A small sound classifier, trained from scratch.
Training: 19000 steps, held-out accuracy 100%.
Data: trained on synthesized solo parts of chorales (CocoChorales), 39062 training examples, 124.5 epochs.
Rows from block 10, named by matrix and row number. Rows with one number belong to one attention dimension. Each number is 128 + 32 x the weight over its row's rms, rounded and kept within 0 to 255. All counts start at 0. After the name is the row's rms in percent of the matrix's.
# q: attention query, key and value (stacked) (model.blocks.10.attn.qkv.weight, 576x192, the q third), inputs 64-127
# k: attention query, key and value (stacked) (model.blocks.10.attn.qkv.weight, 576x192, the k third), inputs 64-127
q.123 103 [126  68 108 138 123 163 117  96 132 141 184 135 140 100 103  83 136  87  82 127 146  94 140 128 159 137  93 131 141 161 146  79  61  92  89  66  63  82  93 145  98  86 117  72 160 170  81 154  83 121 140 115 132 154 105 142  93 173  67 109  94 154 149 117]
k.123 096 [181 111 148 116 102 170 158 193 200 171 158 131 147 149 141 135 114 101  63 199 153 111 139  92  97 153 104  86 116  99 181  88 101 104 139 179 161 178  82 191 135 146 159 151 180 123 127 121 112  66 177 153 131  86 107 110 153 140  85 117  94  92 152 127]
q.124 111 [ 74 179 101 146 162  89 172 158 111 116 137 113 113  86 109 129 105 173 106 164 153 118 214 130 146 177  93   0 113 155 117  90 179 186 124 113  96 125 124 125  80 171  80 116  83 129 143 126 110 119 108 143 191 150 174 103 165 175 146 148 144  80  97  86]
k.124 105 [ 68 151  60 116 147 115 142 165  85 145 145  73 120 149  82 134 106 141 112 153 140 145 128 110 141 209  95  70  89 123 157  98  87 161 212 133  99  89  93 127 127 209 135 157 114 119  99 129 130 143 101 110 128 150 110 147 175 142 143 126 200 109 156 124]
q.125 094 [170  95 141 138  87  89 118 106  86 162 186 115 181 112  95  95  94 118 168 161 143 111 103 104  93  72 197 126 145 142  56 143 159 173 101  86  94 176 140 101 156 103 122 123 111 173 101 134 125 143  89 145 151 161 154 164 123 104 185  79 117 103  99  97]
k.125 096 [ 85 175 111 119 116  93 112  83 101 111  46 174 180 107 121 132  79 186 126 162  90 110  56 171 150 135 179 193 145 104 126 178 136 133 145 103  88 116 126 144 179  97 134 129 169 183 185  98 175 129 164 103 179 124 139 112  76  97 160 125 162 137  85  58]
q.126 111 [171 101 118 130 133 111 128  75 139 140 101 144 124 113 132 163  91  83 188 140 145 159 114 139 132 129 145  86 101 109 133 153 110 144  62 159 133 194  55 161 161 110 158 145 236 134 210 148  95  98 154  61 123 146 134 145 137 119 127 170  59 144  92 127]
k.126 102 [146 119 169 133 120 147 209 208 129 119 158 178 124 110 152 129 121 181 163  85 129 185  92 174 127  86 127 142 127 162  73 193 130  61 130 132 173 109 124  87 103 167 175  97 114 170 155 148 154 189  93 104  79  39 156 144 116 106  93 173 106 148 143 153]
q.127 108 [143  94 137 129 103  62 149 108 119 149  79 125 140 108  66 154 118 122 195   0 163 104 170 125  74 145 182 106 135 156  95 115 165 118  73 136 147 160 124 159 148 143 102 152 134 134 107  88  82 117 100 135 112 174 137 135 158 101 209  98 184 123  91 129]
k.127 105 [132 123  98 108 134 117 116 104 116 125 114 133 141 130 103 117  90 239 126 104 113 139 135 182 128 101 127 105 106 139 118 214  74 121 176 135 132 167 115 159  99 164 112 133 106 132  91 100 147 148 111 117 134 101 123  79  51  78 172  96 175 120 112 118]
q.128 097 [151 139 116  68 127 187 159 112 100  79 142 129  96 190 171 126 113 168 100 126 160 102  61 135 116 146  78 164 152 123 113 196 142 102 114  93 144  84  90  86 129 126 202 146  86 156 101 109 237 110 169 162 126  61 110 140 137 123  96 127 130 117 131  88]
k.128 101 [120 131 204 109 135  11 100 147 130 139 157 167  98 116 120 148 142  80 109 158 143 181 106 126 148 128 129 120  72 117 161 127 145 181 111 112 129 155 134 163 118 121 136 173 155 160 190 200 124 108 130 124  87 108 119 115 150 121  81 136  99 159  41 133]
q.129 091 [119 150  71 193 167 180 137 167  77  96 121 132 115 119 125  92 119 152  98 174 110  90  84 118 189 102  91 159 163 137 109 105  60 131 121 128 203 157 101  75 178 105 151 109  89 128 136 113 117 165 140  82  97  83 148 168 111  75  94 135  89 131 163 115]
k.129 093 [138 103 167 104 104 111 132 168 161 119 118  90  99 133 153 127 172 101 174 135 142 117 114  51 144 126  89 181  65 120 143  77 112 142 120  68 147 156 128 113 124  98 140 122 175 130 156 117 106  73  76 140 170 221 127 117 151 183 125 155 146 213 188 103]
q.130 097 [109  82 162 143 117 154  41  66 123  78 108 128 143  43 105 133 105 172 172  67  99 160 157 150 147 136 122 107  95 168 145 129 115 196 105  97 158 166 115 144 170 156 118 138 114  99 128 198 114 124 113 109 122 128 143 201 151 166 126 115  32 124 149  60]
k.130 094 [134 159  55 142  71 150 169 117 161 103  68 129 196 172 185 121 185 182 154 205  88  63 129 115 135 124 113 166 135  67 140 137  65 113 166 105 178 120  86  91 174 149  93  98 116 106 144  47 167 109 165 112 149 147 115 113 170 114 128 157 110 129 175 138]
q.131 098 [126 164  97 133 130 175 128 117 143 116 107 113 126 127 183 133 156 123 184 139 135 168  52 149 118 125 111 111  72 167 137 168 123 114 136  88 134  94 125 103 100 182 157 176 145  89 148 129 175 156 115 115 161 103 135 130  91 165 141  79 166 115  81 139]
k.131 097 [116 159 107 107 172 145 100 128  85  99 129 142 161 179 155 125 109  91 176 158  93 103 120 139 130 123 140 110 154 161 117 137 103 168 117 144 176  55 146 136 154 167 171 121 180 181 150 184 176 173 152 109  75  84 114 145 108 107 149 148 156 150 126 137]
q.132 101 [ 98  71 193 148  81  24 121 101 141 171 137 153 151  94  47 175  99  98 166 105 129 123 191 149 110 137 127 153 137 133 140  83 141 129 140 159  89 147 169 180 154 119  69 160 142  88 112  82  37 133 174 155 142 162 201 146 146 101 148 147 128  98  80 155]
k.132 113 [153 146 124 176 180 115 139  84 143 130 170  58 201 196  69 130 102 191 102 106  92  81 137 131 133 139 105  96 128 121  87 102 169 118 125 106 103 130  81 106 134 136 105  81 115  63  62 103 121 160 123 115 182 148 163 114 112 132 138 118 197  96 121 127]
q.133 100 [173 138  84 141  76 111 104 154 135 101 136 160 175 138 144 162 110 139 170  89 128  93 124 162  88  58 153 181 111 157  96 130 119 122  91 167 141 155 135 101 152 124 161 119 155 140 132 107 167 125 115 115 122 100 154 110 142  65 152 123 133 153 125 136]
k.133 104 [151 117 131 142 114  76 114  93  91  44 135 133 132 107 108 159 106 117 188  79  85 161 135  84 113 136  86 109  87 163 146 160 122 109  98 113  89 190 140 198 155  72  86 148 199 130 168 115 167  78 150 137 159 122 104 114 112  95 176  94 179 132 138 157]
q.134 102 [121 105 208  97 153 152 158 130 125 163 139 171 103 129 191 139 178 143 114 181 124 152 103 140  99 145 108 161 145 103 136 151 150 125  96 162 138 125 142 106 132 110 137 114 201 143 150 185 118 182 131 127  63  96 123 158 159 180  67 161  53  92 134 133]
k.134 096 [175 143 149 132 160 152  84 133 146 148 119 115 127 158 205 156 153 113  95 155 141  98 107 172 142 125 134 212 148 173  99 156 134 105 164 190 149  88 123 136 111 110 158 126 130 147 132 196 124 107 160  91  86  79 153  76  93 105  82 131 106 111 139 110]
q.135 094 [131  84 174 120 105 146 138  46 149 207 107  82 151 123 157 193 165  84 160 117 136 186 149  84 146 181  96 167 162 145 116 128 133 150 132 144  93 135 133 193 169  98 129 136 149 160  97 127  63  88  86 126  98 127 156 182 141 191 142 109 103 145 117 105]
k.135 095 [126 162 105 110 187 160  82 128  81 164 175 135 129 187 161 132  82 180  94 181 134  98 128 213 145 163 164 155 149 108  91 129 130 145 149 180 128 152  79 114 104 162 189 113 121 148  67  90 149 148 142 122 108  62 160  74  76 111 117 108 111 101 116 103]
q.136 090 [147 138  62 160  87 112 102 121 162 130 133 118  94  96 122 161 134 124 152  91 168 146 102 153 149 144 132  90  82 133 138 118 100 107 121  73 196 191 119 161  98 157 168 133 147 126 140  96 199 122 120 207 111 136 136  90 130  68 146 160 108 115 138 157]
k.136 106 [170 155  85 136 153 165 153 152 175  92 125 176  97  97 115  90  79  74 124  99 120 141 187 152 130 141  91 153 105 223 124 149 132 159 107 124 141 128 176  99 102 166 132  92 149 116 149 104 152 107 181 148 160 138  61 127  93  86 137 171 147 178 140 162]
q.137 096 [101 143 119 154 152 157  92 174 140 163 187 143  50 151 141  81 160 161 183 105 138 111 109 120  99  56 160 166 154 165 133 118 111  76 100 161 143 141 104  92 110 129 132 167 131 158 134 169 159 157 185 123  97 139 152 134 121 142  52 135 135 157 104 143]
k.137 102 [109 140 104 114 149 175 132 133 133 126  87  95 125 149 201 146 150  75 169 117 118 176 176 160 142 135 119 106 146 144 137 155 107 115 147 200  74 122 128 103 193 141 100 127 181 195 190 175 101 110 133  91 160 137  89 116 130 120  45 192  99 143 204 161]
q.138 102 [125 132 169 159 145 205 162 119 113 117 116 123 129 123  89 160 117  49  93 106 100  94 180 125 156 176 138  54 134 127 140 136 129 209 190 101 129 134 187 114 111 202 138 102 152  74 132 114 126 114  60 173 175 139 151 126 150 162 128 187 124 115 187 115]
k.138 103 [109 160 114 163  71 104 218 162 122 135 160 112 131 159  90 129 144 147 151 107 147 112 117 130 130 125 158  97  80 108 184 133 134 125  75  96 150 163  66 132  78 135 105 145  79 130 100  57 149 184  59 155 123 155 109 149 113 131 189 134 145  76  36 119]
q.139 095 [132  49 149  63 179 106 142 121  97 156 155 153 139 100 159 148  81 132 196 127 176 101 160 131  83  53 125  94 138 136 108 114 157 130 114 157  65 117 168  85 112 139 102 103 175 108 116 180 125 114 118 120 123  24 165 147 182  99  58 121  94 157 148 147]
k.139 091 [101 108 119 128  72 100 123 137 135 117 146 117 119 158 131 139 122 123 103 146 101 110 124 145 102 144 105 147 111  84 141 140 166  73 124 122  61 150 102 191 100  98  98 138 117 126 179  83 100 145 177  96 126 112 161 123  50 115 185  83 162 121 177 117]
q.140 094 [101  91  80  92 171 182 178 162  85  55 125  90  65 146 157 141 153 121  96 132  80 114 122  91 182 160 119 220 136 119  93 169 151 147 143  92 186 110 130 112  97 100  77 135 174 129 131  86 143 104 161 141 148 138 144  99 157 174 130 199  67 159 188 149]
k.140 105 [132 168 144 134  83 141 112 119 140 181 178 145 109 116 153 135 148 102 128 129 108 108  75 124 134 119 141 170 118 163 144 119  91  94 107 139 142 140 131 144  98 119 190 157  88 157 116  99  68 130 133  77  94 121 127 120 149 125 147 101  95 166  77 149]
q.141 101 [ 98 162 109 208 127 170 193 182  86  97 137 130 145  71 153  69  86 142 109  87 138 154  74 161 144 129 111 141 145 144 133 164 102 102  99  56 175 107 120 116  91 185 128 123  79 136 135  53 138 133  94 144 156 112 118 109 143  86 157 166 114 155  79  70]
k.141 103 [107 128 111 162  77  97 158 145 135 143  84 143 106 109 111 121 153 102 146   0 127 143 126 115  75 109 122 123 142 127 189 101 112 149  96  79  84 102 175 148 156 108 132 139 114 125 154 104 178 122 149 121 131 206 116 143 134  90 135 157 144 154  76 169]
q.142 111 [ 85 112 130 116 165 177 192 189 104 165 108 176 126 114 215  99 138 114 152 172 124 151 162 161 111 180 152 178 139 169 109 114 135 116 138 161 142  65  67 128 121 111 132  93 184  99 145 160  94 144 135 111 141 105 140  88 166 152  58 108 101 147 140 137]
k.142 098 [ 96 115  81 177 127 140  97 142 117 133 130 107 134 153 120 118 171 122 150 135  89  84  52  98 165 134 140 186  82  90 118  93 135 124  91 121 104 135  78 124  63 118 122 109 174 191 146 150  80 116 108 125 145 108 136 142  92 186 114 108 144 169 134  97]
q.143 103 [118 105  95  81  95 117 158 143 162 139 128  95  93 111 158 180  96 117 127 163 134 143 162  98 124 182 111 181 152 116 142 138 148 173 159 137 128  66 133  61 124 108 104 135 127 137 120 207  69  82 139 128 149  96 150 136 172 160  74 148  74 114 212  92]
k.143 100 [124 106 147 127  96 145  93 112 144 208 145 145  91 151 132 146 190 152 135 147 129 147 120  97 110 116 183 117 122 127 133 132  64 116 146 144 143 157 125 149  64 115 151 131 111  97  64 142 137 208 169 135 116  89 108  82  97 138  72 119 166  98  89 120]
q.144 098 [130 185 101 121 104 189 135 119 134  98 127 151  63 119 172 120  97 113 117 146 149 140 106  83 192 160 154  90 121  43 176 108 124 168 129  27 118 107  66 122  64 160 118 176  99 128 135 171 123 116 192 150 143 108  77  98 133 104 140 111 188  99 127 166]
k.144 098 [159 123 112 101 140 191 151 112 135 120  95 138  83 102 164 140 148 147  88  96 175 164 132 140 169  82  50 131 131 153 119 144 142 175 145 142 125 138 133 100  79 185 174 135 160 122 132 183 177 166  88 139 109 130  88 123 168 114  95 159  88 162  83 157]
q.145 097 [111 103  86 165 155 126 136 166 128 141 116 103  92 191  87  98  69 192 194  75  92 101 119 146 123  94 120 136 111 113  87 106 115  63  87 150 125 123 165 160 156 103 124 149 119 135 122 101 149  62 126 115 142 154 181 191  75  36 161  99 114 153  44 113]
k.145 102 [118 122 110 115 194  69 132 126 115 102 117 102 158  83  55 158  83 124 136 116 137 143 150 113 119 216  89 119  58 123 140 176 107 172 159 127 102 124 204 107 175  99 115 100 202  80 159 110 147 127 121 147 143 129 115 157  93 126 123 113 163 156 176 166]
q.146 100 [ 81 117 138  59 110 100 119  99 134 115 196 107  80 127  82 205 140 103 147  87 179  92 181 151  91 141 110  94 111  75 139 124 162 136  85 154  51 102 114 160 150  88 109 157  94 108  68 134 114  91 110 170 170 190 186 107 117  87 196 118 146 124 114 194]
k.146 096 [144 115 148 108 136 117  98 126  89 172 172 150 111 109  86 125 125 146  55 107 147 160 141 179 143 113 121  98 174 111 152 154 132 131 225 165 111 128 130 100 116  97 137  93  91  78 161  92 141 188 132 141 138  62 151 121 109  91 137 105 164  73 121  68]
q.147 099 [154  50 115 105 160  78 121 122 151 134 137 103 157 114 118 147 152  99 198 123 120 162 195  97  53  75 159 121 142 147 127  98 149 121  80 181 115 177 172 163 193 128  76  76 197 137 200 129  93 165 141 133 109 100 130 127 158 118  98 147  73 153  92 151]
k.147 102 [145 116 148 183 163 113 128 158 148  68 115 159 150 136 109 123  92 129 135 145  67 110  66  92 130 140 145 157 100 162  81 149 110  55 118 118 114 130 129 173 110  46 135 121  98 140 145 110 166 141 162 117 211 116 135 109  64  43 133 118 124 132 166 142]
q.148 103 [199 133 147 109  71  81  96 120 153 118 125 118 214 145  57 128  79 156 144 122 115 128 149 106 107 130 135 119 102  70 113 155 178 130 148 157 153 157 139 138 147  92 112  94 148 107 128  44 173 137  76  64 141  98 173 181  83 129 206  10 196 120  58 132]
k.148 104 [237  74 127 156 157  94  80 144 103 127 190 105 149 119 117 212 114 113 150 138  95 111 143 127 115  80 153 130 134 140 111 155 167 136 125 152 134 122 137 137 157 134 116 158 156 127  42 153 145 121 101  71 126  98 180 122  91 111 191 110 150  98  46 148]
q.149 098 [ 96 158 102 128 141  97  93 106 132 138 107 119  85 126 145 185 193  94 140 170 130 133 102 143  81 138 139 157 135 170 127 104 157 157 129  94 141  98 153 151  81 103 122 114 115 189 120 141 118 150 188  78 142  70  83  87 129 160 106  71 124 142 106  72]
k.149 105 [145 122  95  98 141 129 105  89 138 124 161 149 119 175 165 170 136 175  73 148 123 182 106 174 163 131 148 148 140 141 108 116 114 140 131 163 106 124  92 116  78 145 138 125 189  71  68 184 106 138 189 156  68  92 176 112 111 166 151 152  99 125 117  97]
q.150 103 [142 145 156 167  85  88  74 114 175 189 146 211 124 115 111 100 143 134 104 162 131 114 113 171  79 110 153 119 102 157 132 154 112  87  82 136  91 154 140 175 154 128 147 149  98 126 118 136 147 119 153 112 159  83 113 104  92  85 158  47 134 116  62 138]
k.150 109 [210  91  92 104 179  71 122 122 121  57 127 108 136 121 152 154  84  89 114 138 113 202 180 152 116  73  93 137 128 167 141 117 140 149 140 132 102  81 161  44 137 102 145 118 214  91 155 179 182  73 120 121 137 111 156 128 103 152 166 113 144 138 135 148]
q.151 103 [132 159  96  83 151 129 147  89 158 166 132 165 123 137 179 105 145 135  98 104 137  96 191 159 133  79 129 113 184 158 142  83 101 142 132  76  71  99 110 123  97 148 156 118 103 117 111 189 112 165  94 135 128 117 140 154 174 130 110 197 151 131  96 110]
k.151 097 [105 157 106 100 115 156 136 120 157 112 124 157  82 130 152  42 175 126  69  85 104 148 127 162  99 138 134 140 119 116 125  70 103 135 171 134  70  88 124 130 132 116 122 139 116  66 148 115 132 194 120 157 162 166 153 116 157 135  68 167 115 133 166 173]
q.152 099 [118  83  89  82 159 119 136 110 187  92 121 124 165 106 125 130 110  93 138 136  67 145 180 139 180 134 116 145 142 160 110  90 134 141 140 161 149 112 119  80 169 140 139 120 123  91  85 125 109 103 102 138 160 122 162 116 187 148 105 138  91 118  95 139]
k.152 104 [107 131 125 159 122 107 115 102 209 108 156  89 141 126 128 128 106 129 158 142 102  91 137 179  97 187 153 135  97 126 151 130 118 140  72 109 131 179  87 172  84  95 116 150  49 199 109  79 100 131 126 120 161 163 168 148  86 146 165  86 174  99 170  85]
q.153 100 [111 126 117 132 106 151 159 150 141 171  82 163 165  91 111 150 155 101  76 154  91 153 143 138 185 156 122 162 112  70 149 124 109 148 140 157 138 132 101 140  82 184 101 112 127 110 135 127  82 120 128 118 165 145  69 150 124 191 130 100 138  31 209 147]
k.153 088 [ 98 129 124 120 155 184 155 151 110 169 156 135 128 135 153 139 152 183  51 173 145  85 112 157 122 152 103 141 132  95 160  75 182 155 110 132 165 138 102 114 102 226 174 118 126 132 110 147 111 181 103 141 144 111 160 170 141 142 131 132  86  68 117 101]
q.154 090 [176 158 146 123 147  80 122 125 114  98 137 176 140 163 112 163 121 144 101 199  88 114 109 177 123 174 139 139 119 137  92 156 145 120 182 131 105 128 194  68  72 104 127 138 161 118  30 128 157 152 170 101 140  74 159 132 171 132  98 140 144  87 118  78]
k.154 086 [115 132 101  95  50  76 104 132 160 180 116 110 113 133 129 167 146  73 119 169 137 166  89 170 100 136 154 170 126  34 142 184 128 171 136  81 110  87 127 134 113 104 163 186 169 134 158  71 152 190 175 103 101 111 169 121 136 119 131  99 191 149 119  96]
q.155 095 [136 139 114 119 140 198 133  87 120  81  99 142 134 146  65 152  96 151 130 122 110 130 128 141 174 141 107 164 152 140 100 164  93 130 157 174 175 136  52 108 140 155 165 130 132 109 102 127 152 135 130 113 121 111 130  87 149 151  59 221 141  78 145 152]
k.155 097 [ 84 178 143 129  91 109  90 146 136  75 142 147 119  89 113 152 129  72 106 143 113 150  92  86 103 100 130 191 148  89 144  78 151 122 137 149 185 154 123 139  92 168 137 164 118 126 141 114  80  47  67 173 120 130 111 168 179 130 159 121 100 145 141 137]
q.156 096 [105 184 129  91 144 180 175 166 107 115 123  86 140 119 159 120 105 185  63  89 151  67 141 153 161 155 179 118 123 149  73 138 126 116 150  88 134 159 149  74 103 131 137 109  80 167 128 101 138 129 152 190 148 120 125 164 130 202 185 187 151  88 193  79]
k.156 102 [108 137 176 127  91  85 122 161 137 208 149 181 121 133  72 149 108  82 133 167 140 112 126 136 129 127 130  68 129 144 111  22 110 171 120 139  95 168 132 196 114 107 133 124 150 123 162 125  99 114 114 104  92 181 117 119 176 176 158 119 152 116  99 155]
q.157 090 [141  51 176  76  99 112 107  96 157  86 122 111 190 131  77 151 111 131  98 157  90  55  87 134  87 176  96 161 147 130  94 116 137 153  91 139 134  90 129 175 130 126 112 141 110 114 145 140  60 136 115 100 154 173 140  97 114 149 112  57  85  83 157  71]
k.157 095 [178 133 157 152  96 117 126 137 154 184 193  86 179 163  77 151 123 201  82 127 104 117 107 131 135 176 124 139 172 169  62 107 173 107 156 101 148 129 119 165  83 112 104 166 130  97  71 146  97 161 121 142 129 119 140 114 110 174 152 117 116  68 112  84]
q.158 095 [ 66 106 190 126 162 159 124 190 117 160 122 110 170 147  93 180  94 116 100 137 106 107 168  63 176 137  97 149  85 140 121  97 129 161 136 151 107 105 140 173 133 125  93 151 131  78  81  89  83 103 102 199 160 155 189 166 152 146 194 176 133 113 101 117]
k.158 096 [104 186 139 146 109 135 162 150 127 147 149 159 186 109  64 141 122 209  91  82 124  40  87 160 130 188 125 145 125 145 115  98 144 143 124 109 149 146  86 146  99 128 135 139 126 111 114 104  82 140 119 214 153 131 129 125 119 137 180 110 132  69 132 129]
q.159 103 [118  97 110 134 150  50 152  86 128 194 137  96 157  85  67 115  63 126 166 141 141  96 167 101 128  74 126 130  82 113 106  65 133  84  84 140  88 146  94 165 125 116 134  89 128  68 107  98  97  65 127 156 154 142 184 174 174  93 165 105 122 147 106 162]
k.159 100 [156  95 109 160 132  76 159 128  94 126  87  66 147 134  88 106  77  91  91 130 101 110 115 125 100 145  93  88 132 123  76 149 150 122 177  81  78 156 118 129 150 137 111 123  80  84 111  98 120 166 147 127 218 160 148 116  97  74 179  79 178 125 122 101]
q.160 108 [166 162 130 201 110 139 102 111  94 173 127 165 129  98 126  69 171 107 101 125 128 119 122 139 190 153  84 106 112  97 169 143  58 157 154 161 134 154  96 175  75 202 126 110  77 115 117 133 130 139 142 137  75 153  96 164 106 158 136 168 125  78 113 145]
k.160 103 [ 80 142 138  86 166 173 139 203 118 111 118 128 112 133 185 129 175 149 112 148 189 110 116 125 112 148 101 156 177 148 128 135 125 174 134 119 127 127 122  91 142 179 166 122  95 131 135 164 135 124 105 135 113 122 101 135 182 166  83 203  89 170 151 103]
q.161 091 [181 105  99  96  86 123 101 111 176 126 106 108 132 161 102 158 129 136 148  91 119 170 125 140 146 114 123 129 199 117 170 172 196 156 156 140 144 198 114 113 152 148 147  85 177 181 128 110  85 160  60 117 122  90 170 104 113 154 128  91 110 135 140 124]
k.161 097 [125 133 175 118 146 146  79  93 148 187 115 100 125 112 195 140  82 151 130 100 111 157 172 125  88  77 151 158 107 111 119 160 190  91 134 155 131 117 115  96 112  81 167 162 149 173 124 135 182 140 164 127 134  41 195  99 116  93 122  79 110 109 125  93]
q.162 115 [156 142 130 102 130 207 161 160 152  95 136 125 153 154 116 122 124 164  98 140 130 110 130 122 159 143 175 166 186 179  54 159 106 143 129 138 194 137 157  54 154 141 160 102 161 147 135 134 183 117 122 110 160  72 149  98 129 139  43 173 160 118 151 133]
k.162 113 [139  87 181 127 115 122  87 146 161 115 145 115 136 114 132 148 140 112 166 151 101 155  85  49 108 119 127 137  71  66 166 103 151 146 112 127 151 194 151 180 125 102 124 166 172 148 141 124 104  39 158  89  96 159 157 132 157 121 130 105  88 149 157  96]
q.163 104 [ 84 204 110 152 110 170  97 128 119 184 127 115 103 142  94 164 120 187 106 161 128  83 115 105 166 212 161 111 135  96  86 158 124 142 132 150 152  91 111 141 113 167 123 137  48 112  97 162 134 148 137 112 124 124 105 161 113 106 143 107 145  88 165 128]
k.163 098 [101 139 143  97 100 134 109 135 126 183 131  80 134 111 103 197 161 132 109 140 183 180 150 112 111 114 135 108 183  87 160 109 172 191 182 133  96 116 114 122  77 173 136 138 157 147 117 174  94 131  99 155 104 105 168 140 198 227 137 145 137  96  94 120]
q.164 100 [119 145 134 159  96 114 141 141 125 111 175 129  94 144 123  71 130 135 220 181 179 135 146 214  97  91 174 144 126 151 135 128 119  67 122 146 101 109 185 123 106 140 145 141 137  97 151 136 159 145 184  85 115 122 154  95 125  84 118 151 160 170  95 178]
k.164 098 [119 158 150  91 148 102 107 155 108 103  84  79 102  72 105 123  83  70 126 102 104 159 125 155 135 142 124  46  83 116 164 127 134 154 126 156  51 122 126 132 117  82 110 111 118  82 192 147 145 119 157 121 106  88 110 170 142 118  89 175  94 150 180 145]
q.165 101 [171  83 156  55 110  89 133 111 168 162 128 188 130 176 105 142 180 115 160  74 138 187  73 153  84  76  91 118 150 134 133 187 189 160 147 137 126 164 132 166 168 122 118 160 176 199 187 130 142 119 125 125  62 101 138 149 107 130 108  77  95 179 102 104]
k.165 103 [155 130 122 120 149 159 108 143 163  50 142 177 111  83 157 138 107 174 137 113 113 158  89 164  65 107 138 170 151 137  55 173 118 117 129 131  97 123 127 140 150 118 139 152 135 177 134  80 141  85 102  70 128  64 119 114 156  62 157  81 134 102  68 120]
q.166 096 [100 121 136 142  60  77 147 129 162 171  84 115  96 141 104  81 115 145 105 131 100  99 144 158  89 143 222 105 156 116 117 114  69  89 112 207  57 129  87 162 157 132 117 148  78  69 165 115 154 179 127 130 103 128 134 129 127  79 162 144 131 120 120 106]
k.166 100 [163 105 135 127 167  87 145 134 130 103 106 103 144 149 104 160 144 169 151 105 116 165 123 118 118 136 101 145 155  96  77  89 158 151 173 106  69 112  57  85 145 139  50 158 148 115 156 115  45 129  59 129 115 163 160 129  94 165 148  81 164 116 150 118]
q.167 089 [138 132 147 112 120 134  94  84 107 130 122 171 117  94 161 171 148 123 156 211 149 115 133 104 102 122 138 117  64 125 142  91 119 141  80  76 138 127 171 195  84 118  97 189  75  73  88  84  97 132 107  91 128 160 130 138 157 148 162  74 129 139 101 140]
k.167 103 [118 130 125 169 179 133 166 163 118 110 127 141 145 172  89 117 113 182 103 132 153 165 110 169 159 130 125 103 194 135 192 175 110 129 173 201  99 110 124 131  99  92 132 138  79  90 159 173 196 111 174 144 201 116 136 115 122 121  71 127 132 174  89 134]
q.168 092 [115 143 122 128  90 125 112 165 133 215 144 141 113 134 119 140 146 111 153 139 121 109 141 126 114 155 130 126 115 103 122 113 101 117 118 160  90 122  95 152 100 149 116 132  58 167 158 153 102 203 140 123 146 179 136 168  61 150 170 102 125 112  32 138]
k.168 099 [125  92 151  90 168 177 141 155  80 150 131 154 143 132 188 142 148 140  72 166 184 125 152 116  98 108 119 160 139 115 135 151 146 187 229 145  96 106  92 113  76 181 141 116 122 158 100 155 156 159 124 198 141 104 133  96 173 154  90 150 130  91 132 105]
q.169 098 [140 149 106 197 133 112 120  96 114 142 133 175 133 126 151  53 100 156 147 134  86 125  91 146  76 108 130 119 174 139 148 174 152  92 110 150 164 169 180  86 122  84 172 143 165 178 111 122 146 109 156  80 128  56 126 125  87  36 195 157 174 141 103 164]
k.169 097 [138 104 158 130 124  93 118 117 145  75  75  78 139  96  65 162  80  61 151 153  87 197 143 107 123 139 123 125 153 104  81 151 155 139  91 116 109 141 158 170 170 104 115 105 165 113 148 131 145 135 110 147  63  77 155  86 108  88 151  65 182 113 132 175]
q.170 100 [165  83 144  75 147 132 204 143  66  91 158 109 152 165  80 168 104 150 107  62 129 157 179 117  65 111 107 124  71  96 127 125  94 167 108 109 142 143 148 168 160 162  93 156 109 181  88 144 114 123 154 155  89 115 156 123 123 160 147 131 150  88 132 129]
k.170 095 [153 115 152  74 140  91 161 140 123 146 109 153 128 107  60 101 193 111 135 123 181  78 107 147 136 129  82  65 109 127 108 151 164 128  61 199 126 140 180 152 138 122 171  97 122  90 100 119 127  89 126 116 191  75 101  87  79  77 184  36 112 104  93 168]
q.171 106 [184 108 113 198  96 141 127  89 150 135 152  72 163 133 112 128 186 140  60 114 159 171 140 154 120 128  93 159 125  91 138 156 104 135  73 116 190 174 117 121 146 193 113 134 101 125  78 113 134 135 155 103  98 161  83  95 128 138 184 147 135 112 114 158]
k.171 102 [165 127 139  73 155 182 115 249  96 137 108 191 108  99 149 140 154  96 121 142 125 104 161 125 128  94 129 171 115 157  57 179 114 124 114 142 127 111 182 105 146 154 130 139 132 118 117 172 149 125 176 108 130 125  82 196 144  98 146 140  54 156 143 155]
q.172 093 [160 113 133 152 131  84 118 117 155 130 144 111 167 131 149 133 137 152 138  70  84 175 106 142 121 194 114 139 130 160 145 154 161 139 112 182 148  90 171 157 159  72 152 112  78 147 119 167  57 146 195 132 106 153 124 130 112 104  80 164  91 151 118 138]
k.172 098 [ 48 130 109 100 152 128 116 123 167 121 146 134 102  84 197 100  96 182 121  98  85  72  88 111  90 141 122 138  96 117 135 123 144  91 147  95  95 107  91 157 156  96 159 110 138 164 144 104 131  94 100 104 106 159 112 136 107 117 100 129  93 158 183  97]
q.173 112 [167  40 196  65 122 164 149 104 128 125 115  82 123 134 188 174 122  96 105  89 119 197 138  63 136 117 110 162 134 124 168 132 159 160 165 102 153 130 175  94 169 167 109 129 219 120 178 127  96  66  94 153 185 135 135  97 132 147 124 172 128 137 156 153]
k.173 107 [151 163 160 161 136 165 116 115 119 128 109 128 142 126 165 111 129 151 165  72  80  86  48  80 154 132 159 167 116 125 127 194 128  97 112 117 178 137 129 124 132 135 178 150 121 149  86 135 171 127 156 110 111 130  94  82   0  95 162  63 116 129 103 145]
q.174 100 [103 122 100 166 117  81 132 182 121 159 148 117 132 148  42  92 122 123 129 151 174  84 163 177 130 125 113 129  85 140  91 118  84  91 121 123 111 164 159 200 137 136 115 131  84 122 139  85 105 148 146 109 181 174 171 227 126 111 169  90 150 108  75 129]
k.174 107 [121 151 119 141 135  95 167  89  74  72 109  45 150  85  81 155 164 134 109 110 122  82 118  75 140 143 122  67 136 111 126 130 125 138 120 106  66 185 158 105 140 137 126  86  66 150 193  82 114 109 100 169 144 116 132 178 153 109 158 147 145 148 136 120]